config.toml
model = "image classifier"
arch = "convnext"
mlp_ratio = 3
inner_norm = false
depths = [2, 3, 3]
init = "trunc_normal_002"
eps = 1e-08
alpha = 2
steps = 28800
batch_size = 256
final_lr_fraction = 0.1
weight_decay = 0.3
Rows from block 3 of a small image classifier, named by matrix and row number. Rows with one number belong to one neuron. Each number is 500 + 25 x the weight over its row's rms, rounded and kept within 0 to 999. All counts start at 0. Numbers have three digits each.
After each neuron's rows are labels from the 100 images, of 14848, where the neuron reaches its highest value: "responds to" is what is common among them. Only what is clearly more common there than usual is listed. The data: retinal OCT scans (Kermany 2017).
# fc1: MLP up (model.blocks.3.mlp.fc1.weight, 384x128), inputs 0-127
# fc2: MLP down (model.blocks.3.mlp.fc2.weight, 128x384, transposed), outputs 0-127

fc1.119:482507510465450506513483491489470535467519523515510570475489491511503501525568529490486499523504545526441538506485479535468528511496528501536525513498528475508514464511471521503529537472536495475522513513489498503494495493493510474507532522497532483464499491520484503497512459506506565483541474440450534521475520528482499468495524498480488532492493528476491487510524511530478509462508
fc2.119:530526490503529516500499486515489523487502473502503502488447493583523506468528478517508500471509488482491445514498491504519480496435489485511546525511518528501500503479466510500502497512488528498498483497499504576469483467494494525495480465465531489465481516514497495496550528496505450459484515545456513476508457516504531463465506503492495515527499481506459505512495441467556491506484
responds to: finding: drusen

fc1.368:524468571490519543473498555475479466489506497508499503510511470457487526495451485492545524517522526525458521486495480534487479477520487506496529515476487493519519453457489526499503473464481486521528510488457489516463523482530501466480519510516479497499499499507493534457479525530472471478513504532463518479514489520530520503544479502505548511519505513503457479447451514509472538486491
fc2.368:500466506531468534484494520493517482486511514496480497491502527506496455497515483520522509484500505496517451494520501502529489513475491530500471504494476497542489461473485531456533500500520539497507502515494514577482449520451521521460508462506463548526523475485488479578494494544501486535504482496498503532521530485533529457492513501478507475423486463479489477521483511513520509475485
responds to: finding: choroidal neovascularization

fc1.294:514534500469482515497441484529517519473486469485517514532509502464513549524492507494495510518530484465470518479512509501477523494502489478489521564477491493497496506493501576491495472517480507481445502489518475498495483465471494469517494475504497454492456512526468565541466535522506449503532506496493523520507550454499465502506474470529481509454530473516515502481537507483488513503522
fc2.294:442490486479506430496506497525496501521487514501485467482509528499508514516509499546515533489471498508518526499516510525498502533531510480488483472472540500518488505507494517496516509504530467482489494483503535477554499474459462502523536510483507476545520494537502544472483520481508520448464491468547483499475468460550464484458499491518498517511548503474508556495516502519480527440462
responds to: finding: normal

fc1.269:543478486496472479506501572487514503513516474502496487512521523502532462490471525496512513485457503495519587526493468485487488509572495486464487524509517487535485486535471493493558476530493506541508474479508516527499509498467489500480505521499486499453504481501459534538495524458507515523502496543533494510506518481521464521495471529512496485534477500515492477481559453512488513475526
fc2.269:530487538526507488487497467492520475523495458497495485500488494496507529503486481493487500510493517504506473531488477505534495476504523477501501505478486490500487508486518482452484509481499488454529502466484521554478512464511493487466521505469480548491538511495467580534501506517508513500549461458534491481501530529482517560516521463496502494519476489478389512539508508511503476512534
responds to: finding: choroidal neovascularization

fc1.3:504494461496476504517434511489524531500499477455543494558522541531488510513502515488483509502464502469469496475509527534506397506508487505495495519517471459477492500478489482505484504505497483476474517482538507485512499475471473495508474520516516511500540523505528529530546462500539499497517498497509464488510533541496504487497479437477485458462541495486536522520475491505499539493494
fc2.3:479484540497438489480489515470491526495499462543502497494514460491515515530448511487549495505513521520473526491498520506517484532535458482492522478501511507487555519527487481521531495519510525482521482494511480427518488497554518484504521539490546483532515525522545492507477496516477508487489501474448545453494488496512524495513493533501508503455519481484554472477513466516507518462476
responds to: finding: normal

fc1.223:476530485475443552488514460466506470507543511499475483488474462441487492504534444496503511491494498538480519507503502467454499505515502462526512527499478471523460487516500497497510485554523479527509487497491521501472462526467462507510519508507518511506477487459461518533491522476513474502483435510474466514507484445489501516487488490507533534514561502474479505517499542513487471471510
fc2.223:473528476496519481496507464506513474464511493533442484493542528465544506534518490535500502472532448479537487495536517525497477475457533478492473504526517471508502477449476463511511551487469470496493495526524496492504493479477554514507544494517520491549532455503485495515488504494503511468490506451518540481495462464514516511498532470522494506495468482504489497509480503499518522459438
responds to: finding: normal

fc1.130:486467485508552503497501497496525486506537496513444513490500499483512471553501531483500493501491557516497488514534497498493461501494497523521498541486482490481515495500486497492509476526536498507498510499505486510484513507510466520474556445463469498514444507489459501472487510463475486479506518470432549543506515488508524482510501493575496523495505516533468518487568533483464536472485
fc2.130:472513476538501524458502502528477487487504513511486513481518461499491502495503511466482488522484542500492518484464552489476499488518437505513513480507492512533524532517508519516478483521488515472549468477546480580539492484518467465503489529504482485470450513511479429529516501501504514508482529504505535495539485524490474465539505509464541499473509543512450495488500502489489467478524
responds to: finding: drusen

fc1.195:481501486488492543470531479535506502459487539486485581505497488492492480501520426474507500509519478511513480502488500530468476525526513473533468508513510519503456492513495532526543443514469566480459508493490528504486481522479511497500481468517505520488482516501509521540485525519509527521494546521516539501455507498488493481474543503548465501516494506458495525515489530453524496506494
fc2.195:510515489492525493488507479508494496506487523500506481466473483458495560468461529474466511532503505500448549511534499481485505489512505484506551522536478503498475546543526498524478490526491513522519510500520505457545473488533449467474483510520527480487478500530478526463474523498479477482553522459488497479506490550500485499523421503481504529511509545505467468468491519489503491527515
responds to: finding: drusen

fc1.336:527506509516508552462503516502491441504494476552497515499474483503540491495482512487507485489510494491479492534463507547495520526547497482480475491487556535499507504438485531488499472557501510486488483512525522530534479491522515523503510495510482531507497511519494509520439495495498460529480499530498512498443528506516557518492498462528498447510536510495489499502479433459470493466498
fc2.336:517518479553521492518492556505490457455504513540506495473511502543492505500513491500544503525500549505508506484501528527488523500501451491493530515491503543525454515504514518487541513545478504498507493474497440415511486498562489500445500483497500544505499464476549491479504480510483523466482488524508518515488495483497492471513500529492491488533498470496477506519489524446546497507473
responds to: finding: drusen

fc1.15:499516532498475513522532531512482477469481488451490531479511492492525515520504511452486475478511483493534472511501507448516474489566549445492488519488532524515464537531471518491548488517474516465506478519490494487492484492505468474471528490489523494518484542533509532544480482485460489500488499461485493536462487476488493511462479554540481480527507530502471508506545474484502478496459
fc2.15:512488526519506488505508471485499459498469453518493489494503509490469542501459508530472542488490473494516523498510521487470515514509521456496510511511498483505489501494489549483501528484516481489494471518504523582508483500488467494522514494527494539517530475478487537488457493466483532468547519448489495480480516522526475537499482465497502511496502493481386494519544536488491521524505
responds to: finding: choroidal neovascularization

fc1.291:462504476499447481547500488513492511482563519552482543544536523488503512479538523484516495525515547535499503506463557532479496509518527484507445507499503476514564494484494519493524481456450492501490536499482532525455509472508498511483555475500503510493516525548501468490482480537506509511545488501495488504489514515478497544502484501519503531503534503511492547500504531507509499468497
fc2.291:511504520510453525500504503516471518507475443485537479530488495495447521473503481482505509475519501490495481476479482444544516534530522502515489528473467495519518517522535486491511468493513514499490522453477478591500495490528457508495517539462475520460491525463468522508517487485516500520526530480488462517473513518467479482501493488479493527521510532542463496477497495479473520554538
responds to: finding: diabetic macular edema

fc1.371:528525527518496513502515530468533489492482502457555484530486492486468472459514518478516489469523513519497551488460532482506516477516513484481535471489503486490497496479488488487496506479396560477516512496518546497507473511469482472484526539506529508499501498510506520502491487539505522513495504504522451479477485480507531527460484496495534456437520497515493489480487490504561475522509
fc2.371:497517463546493503482513514538470471500545483495505510475504481487525494459542496461485518533475531494477515498518538530502523491478490516513522523490479497534480504514476522513481487530500503454543514480524496570522518486545481461499542531494515495489472517512543488508492501543501472496500530504499513479525464474472489477512506500491528502487488520529401454466471479500492455486509
responds to: finding: drusen

fc1.18:473530550549499556474524537472544454506476471506473510518517460488489499499493520499526479497517516489462524549498525509514507526490480488528527497454524508503504505447490525507509482533499535519515499522531497527546446487487497497485486530461488519554481485487480516496486493509495486502465463510469521489455516519511544515444484481507524491509505501549486486467506463539515491469515
fc2.18:492530501555505477495511529500483443480503532524484487475506518523468568504512476518537534540508551461527525527513531544475509501493448470527520493494494523508464522503510502540532517535498475466516489481506492527539507470529500497481503478519477497502473488493538441441496487491478532482454482493524525486502455496482494494506502509483488504515505520494454511487481521450511483506467
responds to: finding: drusen

fc1.6:502498501504526566489479556489498478504491453531504492510511472494569538521481473462560467522483505473495482500454548508508541475546499511463511512512516507477566497482497550513541483548523493497499487502517483514556467471496514504504495513497480507514475509499482487526472514524516455510523494514506518496495496523531511540494481481516504508499475492524499479469511443493479532475490
fc2.6:521511509545508511491470538499491504468517485572506502493470491535501468545538524506516499473479503495547493504491523473502470510527476460486526516515505511482474484501482513472509502505496506479502476473497464494469494527534516519497539492428506532462498483499523518513521503491521511468507507511496526515512525495507530493457558518472508513530470449524430542559507484482548484490491
responds to: finding: drusen

fc1.167:508465473467513506503477485507531480500508508523467473501487503523491529494496492479496480446519499493503496527495545495481528438517532507524475536460536527511477484480510536504524506548519502470516502502493507518493470487498505528523529434509499538494520539522441487510459474481480457521471475505523468509489488526482463516518490495551484501496545537494501475538546504448449492507509
fc2.167:498473493522455554488509536502509471478516490515478483485502498503476436519503490447500515505525507495564465533496534473496495515500478488538529485467471521514518515495452517457495509496487515491499506481482524471512440484468513532470484512505515522461528496437481535507499492524493533483497466529474527519526512497509546480493550484488507489497474470477493538544503523476477529517461
responds to: finding: choroidal neovascularization

fc1.21:494524486537475503507523495515520495508459466526493486476462528511522496487471507484486502505491556514484479481515509491522505503526499507527491451479514421480500492461472496523535494515450505441539548481488525522520452501464509494480506518488501510477496505484509539491531498486471519438513507530496481476469526533544534513468499497483525463516489540466482496532435508507494508504476
fc2.21:511537490565471544513529523504515479494479488469520497496487471514492450500543497474515455491522534530509542465482518502472514508518476506515522503517487520537497512470483470526502495512473484484509486506489499486481490502525516495447479496530501564499462499505503502516506483516488486537489507535472523478529440465512499432514494498504494476472500498503483447442563520538480505472487
responds to: finding: choroidal neovascularization

fc1.154:530476462501454515488558509464530459508521527484484489494533476503510458495474440475520486534492498516533505504504531461524466545532508472487529498503489528506564471505470473540509479509473544512506503491470478535488463499491475499486515501517523483545490521480478476504490513448473517481466478534475514504503481498472483518480501518531528475520548522471483512504516496496452520489532
fc2.154:488485476474486480476492482516473512483501463513494478504483534485511523491517477515512479492475506489498485482447507460520488543492509504541515536492496493530511490526525497456500502519474513509495507489518489576489495441452508515506537525473548482518532433519484513566524519511535462469466494513502493523505494478502480458486500509468507507509471489511409527495488465506508478501500
responds to: finding: choroidal neovascularization

fc1.188:475528494496466487508538509506526501476520528463522501465565438471477495520551502502525518447524500497493484439501535498501480502504520437507532492514474503492474485468447471531494493455480521510474533508471483516487479479489472473472504508504541460474471527495479531532496489540520488478495476553488467508490514514486495488540475505526481490513502495474493517515480512517523546505481
fc2.188:459500495495512494508470497522516485458555467516468511500493509525465529539503465507478529511506473517529518538543537544527488503486509469479535489400491494476481542463476477507522519503485514462506524493478494519517520484463543509527504523492552461475519517493517493475482487530510519469520502507486507488500536524494511513520501498461491504506495482487471488482476436496526513521462
responds to: finding: normal

fc1.180:534515505508465549542498519459513555428506451497534489500487503489548504519489477492522500498547499489496498522480492470483507507512517523435530497508501499494494520542506545475514498463479548476487467487474519483498483492510483480501485472503508494508472493467461495472517491492504535510497465538532516492512495485550481521502494506486506414518459482490521501471484494511467466478529
fc2.180:494529500524510483495478498520504529510505508494508528512528465465542468492522525494490464477522479465531540469516521491468501490514498491433440523535502485486498491447486503539503494465544453464496494483510480434535520526513530491509518476508453514484471513500554483468505485496517503514511529466516502492520441481501487488497510507546525525497500482540555470518505477508508514518483
responds to: finding: diabetic macular edema

fc1.115:546528509501474533497471499496501476476512475457518520502502555488476515542494520487489530540499513498472536527485514497535419508490515476485477508481478500478520479466499472510480452506531499495479482471471535483546498502545501465517520487492533491483529517482529493509497472471516522462523509440537524478508528506500502511507551509532497502537509533501509557513467494516508536534527
fc2.115:509502498477513474491470523458497493465478472495505512500464483469483547489519459479528497474517472533533489479472491441507500514484512503505512475501487503508534526473489478501542495494513509440521469488510495503488492499525490497519479446502509536558510493516465515501535467479502544541498524512431516482512495550516484457519503484492504503487480470528549448440523471516491526510492
responds to: finding: diabetic macular edema

fc1.252:552507468476542517506509501456556499486511485488520514469532512499528485516523486445514511505491528499499522478474524520523514498559521460456482494496539487471492510506451527482508486495494493509476459520495516490464501504507466473485552467464493465508490518547514481529505502498461501457509511482503492520483509482515507512519476499565494476471487492494446538514563519481539476499492
fc2.252:500474486451528487492506484499504481529510471514501508513495491517446554497489515459466527504496516517482486488456479477467498463487479492522532521506530498507519517519502497510498514509469498477517483479522490609461509487506452490532521511519484470488506525500492476499470518471506478502469500508462493483489499505515469549513463463486512500505464539473434522489512525494492425503513
responds to: finding: choroidal neovascularization

fc1.33:490496501502508499477490506515524495497490478523539514502495464448495513601530499487528523496494529529503511498505501504481483513492506493502490476469520479492456497494467497526510533487539515491464539504502503500497457504480486508490503501480457521506460502521511510518494485499521498501531460492472506586454524540539508572512523505474499500504497479501506538530549501479536445538487
fc2.33:455466452484510522494513507502480516465536485493476513493486501519473515516489505488473524513459542519480496498442506489485522509530461521480543457504480491527519521516498512496512488521475507473533454464555470534546474479476498486464473561488508480474496506509490456498493512485509528520492485522460536515513516534518519497510457526507535491464538536517447522498473495503515472464490
responds to: finding: drusen

fc1.369:459505508470508529494495527514550491508521515427508467510553481523514446516509532495518449506491494455492503498481534508490455511508514496469487482475482505521516477475478492499486522514495530506497501517521483515493476492475465505511472496444531482550507523503479510553517480483459502492496443504475498514475442436458519496504508514528483525495489541483473502511514514455521521523491
fc2.369:526483568491465467509497505478513504508486455539528518531528505488512484503465489474457476480513465454490492511526485484544509492502548494497488493495486518470482466485515511466496508503527509532478547502444540505485532534475548541465533534478517511547542520491540542523547472518518512514509508491493481486483540510472526502493501510522489492497444499478475502528512477519522495519499
responds to: finding: diabetic macular edema

fc1.215:481500509466490488491481456456532490487531462495489517500469522461523444505484488502502490513481516482489483449488503457505502476495498517493500493488519491527557478523454522513534518497474500495494491505506490555511491468432519481471515530494522511541392525514508527468497535485510460510493477495478517501494480468497498499489539505501509466469465484518488460489514453492506495497478
fc2.215:523514507509508501513520501490529503499520532484488488485511506454523485490492509503493490506491481468458556511499538553455507511552497520494512524527509511498475484486469540532467518475564471530499513550513506524543523557502488535541469463525506479480482463504502441477501517526508522485507524504543497469475505527520506538478486460532494506504536485521463506539475518491482497540492
responds to: finding: diabetic macular edema

fc1.117:540487496474504581505499501496544531475509474453490447516518504501499464510532542499517514462480471472489515497501501508514451464513514516525529531511461504483510482473497467490474492451514535458473471479513511484493503507524457499506471449471510503541485487483464510504545495492522551502524495497527523481488519509493512469529506506552476474525468479483518519513509475505489546523524
fc2.117:511502544506457479524516519507475478460486522497500532505485514509496497517502533508537539504514485471476469465523479474529526513503497522484481524529506464528497505485527509513555471495541500486509485492509460444483507531466496502485525461526489516560500529513521501520459526486484539539544517522432509522504546517519500498487464536543493515471490509531539536519459498514508516475489
responds to: finding: diabetic macular edema

fc1.132:480486505490534501542481514522511483488513522482467496517486510461532502509543469494502496485492536520472500531510495488495464480516487468532508487447498489502486503448467496485564499472463457516493505475515491507516481471501475469480548526485480535525464506514508562492539510511505491495538506485484560484515483510540483566517523502526487486538484512511432495509517547506518488470481
fc2.132:507507508538508503544523526470500480461473514475528495514505535509506466451481491490524456490514497479507507463512490490491525487455515531475513470553496524548470507513510530496536505517552486539498532528502501452505493523547499507463459477485492511503483484494524457501532489475489551509517485468480501464455518514488494489539510541528464487461505467514538457524505490543515497515517
responds to: finding: normal

fc1.251:475498511467574536509480523490531477511494517490488499537538469462475490519485473483535484539497495501532524558487519482503465534509491490536518523500509500513481467492500494509506522483494508518499463495502489474487504528446502477475476492460509518495540460463475486513458497501509488509501454512484522504494516451462540526468516511512506524450562538482468518496527547500485481538515
fc2.251:488517514480462483496480518490502477533504532486487497476516464537467522480498478511542535479498492479496468506528499526528499505461499506493486490477476524485486464497501475512562510512494471474500490550494503623529495498471517488533534489488472505536506532510485475510493509526503487514471494505553516458500468501495495503535471492508503502457476507473455484442520514524516516527508
responds to: finding: choroidal neovascularization

fc1.242:494448458491468509515483505555521518507476465531478511514504499483508497509520474462484497514510507455451485522437514508471487526531495545511491473530492494458480490457466496520514480524457496481478529513475548529527491508487513474495504508520506526470545497446472511495503506448491519489490526507534507524509490536545503502470490487516471478494503524467505547476490568496494526503491
fc2.242:503514523498512513485453503495511560528513509508512507499491444498514473511525498441451443480528512502524490502527520489517472491516513470533492527503496515460561493484496466521475485517498495482529503458490482442486479510566513491492503480483492470452484497515532440508534502568521479474501514514490506507526530509469519466498502509452521490506513493507526484464522468512493491478506
responds to: finding: choroidal neovascularization

fc1.168:486467500503441504494466466507523473476509470514503513528485483470550512524522484503478508516507493471438464454505522451513482476484504506462516527489493489499518478518489517510502515506505482505484474470528495494522471458520477474487532472480554492508448538549507534485522511476517447498534528462533540477482452468534506516507535483497464497508499486517507543472476519487507500529487
fc2.168:495473499487532474483525512481524488504470453493494489504505520478512499476491503480510462502481479494493572490536536495488513521522493483488527485502522520491519509477489577523516529490534506508509487503504497387531506542511492536522478482498507479493494501491509447501526525481502554472500514498474463468478488531500498474495513462487505508525541494494573479525525497499481515467491
responds to: finding: diabetic macular edema

fc1.319:520500527528509497503505506505517480480469502523516463492495517515512469471473501471493498501549475479487546485485487531510508482567517466480509492486508463496550469462509492470497492530485515458513517524501510480478471476506505454420507472498509535515494492491509511514512490518483505527495510519490505487513495473488603510491471495501487473465491531489448529466473497445485539497527
fc2.319:539506479501482495513504532501468506463485480504531476474496505546500516470480454502506501546510556501461488478454463479509521502469502506511528470511504550509482516544524453463498493543476524534520518473510486589487490453499472508498487512475516484484492459491487494506538471510472482528514477510490498478496510500506481479506486524507484486504498488504417479476481495480526456507528
responds to: finding: drusen

fc1.170:516502534525508478531450530506531475479468485494485461464528522522550471494477479489487477472495526462520538541462487493508518472506540522504500546508534490465543496518518479446514507530519467515481511496535515481482509477522484518490541524476513484481474491497499457514451451456463528491526498458513505499510463499531529506481504535501485537491531489486461495478505474475486497515532
fc2.170:498542500513519487504564458509477464465501502513508508504525524528468547490443559501513532536518483491468485489531490524509521474475471504535517483512500454493473518499508489575517499475484490491487496522530466484531473508511486494549482533534531501504546505494503470467459484461485543491484498527504514490487494519493471489514454461522495495511492489525521499472473558494486497476502
responds to: finding: choroidal neovascularization

fc1.171:542496511462478533485451523499466491503502475517520521504492482510501512504491514471504467470508514478477507560460502542411519497531519534483465540520551520495489501521496561469508509532504502464468468484511510526500484484507513492533497532537497485457488510532488477508480460489509481505535486489532527516440487493512486530482530504466469489508501467488510486522544471501511496477508
fc2.171:547498516527502525505478558504468516481518505530512482492491502537496516498525491526484511494487510537538466515502486505544506493461507468491523496488475532502471495503497512445502483529503540478507512493486441473484494497531505539473529513431474513488493510467500533508521503530497489474513503510534463514502508518462531509492510510475497497523474477509429537535491499481581476542534
responds to: finding: choroidal neovascularization

fc1.26:563509514486476484549481513519485517446492487482496521499516492509519474494508539461488485508564479480513489540459510475489517502588502499479504511496526514482497520500478530482539461453472514472483458503523524490517484493553496465472498499487503509516519498470498483524512493497510517534524527498491498514503494434494530516530447527523478471528497470505499472468505519531488517470533
fc2.26:502478487491528445475486479505533512488502473477499509479470468481489477495494529505513493503521520472500513487510512485458502508498470503496515524505523485493494494503467481494514537487500479502503478487510534596494505509484483480570532476528479503457515487522479497473463508493514480485521470463523522452503524480532459522478481471478526496513494480483382503502521512493473498521475
responds to: finding: choroidal neovascularization

fc1.128:469455507506444474507543534479499496507516480470488521507468468473537519503497502499482500536535522504453457472480562505492434465503495492490511481473531528479498462455481549506518516509472516469542538540466498527515487461503516454529512462517503510478493525503473498512483507521529481523475504504483494510505466474537504493514494482501503504476491464547527471499512519469474526510487
fc2.128:425502496517523504484495499501539467513529518493451513514512522505506518519519513502510527488479506498519488535549529513483485504502479493490511506442489509500489491479454545517517515472505496468486475506491504399510548551476525518470497509513509492487480492488541463494485502519520508476468502541501491508524485496505518539499511499520521479506525497474576532532446484473499513475476
responds to: finding: choroidal neovascularization

fc1.88:489497524498491536546488500498506519473509509503493527469512505503475483479545500488474500537519510526503551510459497541490485501522521501544529515493483471467552451476503486464502477473489522459535527471481492504524504531530494500530493498484501507484486470495462546506530468542498549510539499428506533468498483482516515530492525531508478526470486537473488515551518512476449504488529
fc2.88:509520510476512495513486493502529533493478491496533505528484511508470509487537506488448474425520471467501468467499448483516487532487555500510465551523538479464535489481496470495484488470517475469497507503488485569455539508465502539541520480509471485502488525509528484492521522507533463508519513484435451497496482513484475484477482474501508510503479487528486526517511480514505526519520
responds to: finding: diabetic macular edema

fc1.98:525455559486510503563555548472473510487495471502505510480491488483508532513470504490523517481566552519502500512460518517480511497503477499500537490510505526495495510495493546486532498449501466483517509485478496494478509449478512497501545482488501514508482477536521524459483520480462469485491504543471523495519481529529467522517469512494531476507460556518488500484481542477477479501528
fc2.98:500468472528474500495520515517484523485509486491515503509491467523504461523526487495540498497455498495470470489462496458514534528489475519415495503492487506515535477506534558466563481503529530499499496482492527484478471529529490527431510524482477532488498490474497468516516479509501502506495515541447511518536476475512509507484513554489513510454495457505532485535495469509500494528518
responds to: finding: diabetic macular edema

fc1.272:508492478494555505522513530508527549473499514525533523546488492465515494512481479446480516505487498494519563537494526485508450526517492484529511566505526493503518520528483476500547515484492529480520468506509498480509499515503494479480487485463531538520494480492525493535532500487488505527503496443508510505481526470497506502471514523518503507459517536489531582525537525505517517551476
fc2.272:491473517508494462515514513497486503503481481499504517506488485562477535493489480484507512517491537496514488478468513449494536510532475502454498469509491491498503523519494534485557488518535528490497509536493507606523494499499493497538504507490461495511529546513475420514482482482475551506449489535521502462502484510503486501521474513496495510430489480481463502482514494505495519518508
responds to: finding: choroidal neovascularization

fc1.0:506511510502464498521447507502480524490474492473507512517526484448525490463534536499506505516491489488475528492466498482501501482494479528496540541477472490491583437507543506485530483508468471522505504479532468509517481468511495490502505515467559507499473481533436485539495486488503503518537502473498557470499471494494499542493454496524495537515497513512506491510497531496456503488548
fc2.0:460494475535536474476491464501486519513508476483507462526487517498461533502523514504505513478469470499498505502520512502534506566514535466465471471498504494478526495492481478486497506493489465447498478481517531466519494463462493547513528545474526476487536493511454483499520524473528495453473508507501470507503457498494473498469525472479524532513559502494553508511516516491507569470493
responds to: finding: drusen

fc1.149:552530520508525495497525500446527507499495497501552521509531468480485462547479506508499496487523525551510580530476537485531486487503520495503523528505512475489518500511492499522543506509548534482527534522501539511479477513512465460499499566490495513508439533501534469500499477525490499514515438514467496527481510518473509500478480499462548497494529516524492506498485489508521514503510
fc2.149:480522486516489499475477470535477505506490504471500523496485521460513505491507500483501450494532516494491493493533540516526475499528473486512496534500462497486499510510500479566489471508474497471551515458528484541577517453539523473542529517478506482512477505518557460490509488540548498481457508520559501499524501522456486476514500513490536501509510509503511478442498507509504472523482
responds to: finding: drusen

fc1.259:493506514549504489537444499514489469501459469513495506491496521503488468479485516477516446513533513487499536515475515510519500490498521483491488535501533504510522474527517546489535469540505514480519501539543500507514514484479497489479542512475471518455506470480494498552451478500470510518516499481528515496509506454506521496436475514511469508478546521514429521462487523445499522471522
fc2.259:492503507467498461496516458498515485504498484513496482506487513495448521500476542474502512520513486519467520493479504501518505486482492495546525488508536464489491531541529449529493515508476486507491480504519477630516501502484474497518491514498531446489524505500468481484463530447499518489502485505499505489486517535504489508522462479489507502519504515490411523477537508505511469501519
responds to: finding: choroidal neovascularization; finding: drusen

fc1.302:515510451506409504502508500514522478526491526487467508506507514504491451548498492460475462532522529499491495498488516492504528487504538506523495513498520482490488453510436478499515455542518509508470490511521474502506488504462509499503526536539550515511480476423505493511497485490477497518501489464506503533510469496474516477447526504537485506455495506478493474491460489460515540487505
fc2.302:490497475495500483489463553502525521500513523490486504483520484530511483509545477478458508494504559524514492491490518520501479512478505530529474530471511534513516438472466505484464514531493481504507484498496463562498544521487519532519541455489470460488472501513515479528528512533506469498493496504558481530508533462516501446521478525489508464472475513505457483470501483480548525501475
responds to: finding: diabetic macular edema

fc1.317:471482532493508536489499486505498426510494499507475488480475526515501528516505469444499518493516505514480493509479518510487514483523509490481481484451496500483493543493503524506461487521483496476517464523453492488523463515487444513515562488513506519483534579480491480481493494485511473475546478529505501525477503496499542529493514462520505478514582534497449481520484509486454497510494
fc2.317:508500551504529512534484485453526461533481496514486538522517520475500486498466510497504485486498476503506485509486478502484487497510522504489466464497498493505493508458495467474496564451527471515472511514453513510483495508481543511451437461546521534536530515480503551515534522534509513535520469459500507488464518508498524509526511463539476504498500489482497471514551524551488499502470
responds to: finding: choroidal neovascularization

fc1.274:472509470511480507496459475515493476502527509491487495534446518513464518447478526471478478485520506503482502543499516536476479459502513481466511469480498474475491484503515522461506484503395498497469498461498480510484506533492508494506506495520555477502510517505482516503482491523512497508565542510545480454518520492502506474522526507521474527441523493467474489491485487490515554503480
fc2.274:481482471491498502504493518531501498483527478479524488493507510490527510537512500494503500503477459522490526450515512488502534491519472496479580494477476520538477545541495523465514459527476513482533532499516457439527474506493498464499502557467518475517481500527496551506500476494485508481499544521512478514496461531509512490501473537491498479483550498528489509508446517533482495431502
responds to: finding: choroidal neovascularization

fc1.240:451507511470491534521536524507484509506543510512517485527487475505533486473485544474531508491505538486472520484506537510474517492521521498499522506482468459486526475464502466488508491522510505522527521499466486497503512512457468485479491561539565507499522461474456493442534455524483476493494474497478523493523480479497548514475521502516527547475554497508459488487530484466492481502493
fc2.240:503528512504518505498477505505485477510477510525525475481540504500475498485487509508468519489485495475479536500466509532491481480511520456537502508487527509509487528485514527497470505515503512502511502477500503680522500497535486510511505478484487500499488503478512478474479486506488507466483519484500482481496478518488491489514518483506489503529501496493403514498516522501504529495508
responds to: finding: drusen

fc1.144:515491456508491516488532559442519455494528509439489530488525475485494501514503472495479489490514489540518467481520570510460466481512515518485485463511496513500502460507476502539512507514495511493526491484496550493513462488497545493474492538464476493526462499510494519536497471504520476526497487503497469524473454483483520491482478503503519505536470527481488527525524532496453554453519
fc2.144:505505487493511454502463489492506477481512509557502504493527513500515498512501499512491494460472475481535476510476531476477482524452520474552527545484536490499505462503518538494499524503494498475476510497499471517468532530475544509523535496467523495500520468513517524522521500499525502479508497496496522517493513436489530513468534495501492486554448497556416524536471464503534508495468
responds to: finding: normal

fc1.373:473505532514497480500489516487478429499537540503500515515535479490477509498529540493489498472476558497526501478502538488492517489488502468444454481448506514485531500477465492510495492537507475528503511483496479503499497468514480497482552530467517476525478525529519482505486509514462465450487536489506469513451461475474535498517503493499492523501510517511408521507527507502530513510478
fc2.373:522509512493482515489509480523482516507494505478528501515504488492487513499516522495476462468515491489493514487524519487508506510513509484467497526506480467464505513496543491594499462487512500478499508475506505441509504511533478518554521506493469475468496529479499403455513483483517500493511544537495467518504480515460467520499494493468520529532508525522587491476502486493486511544515
responds to: finding: diabetic macular edema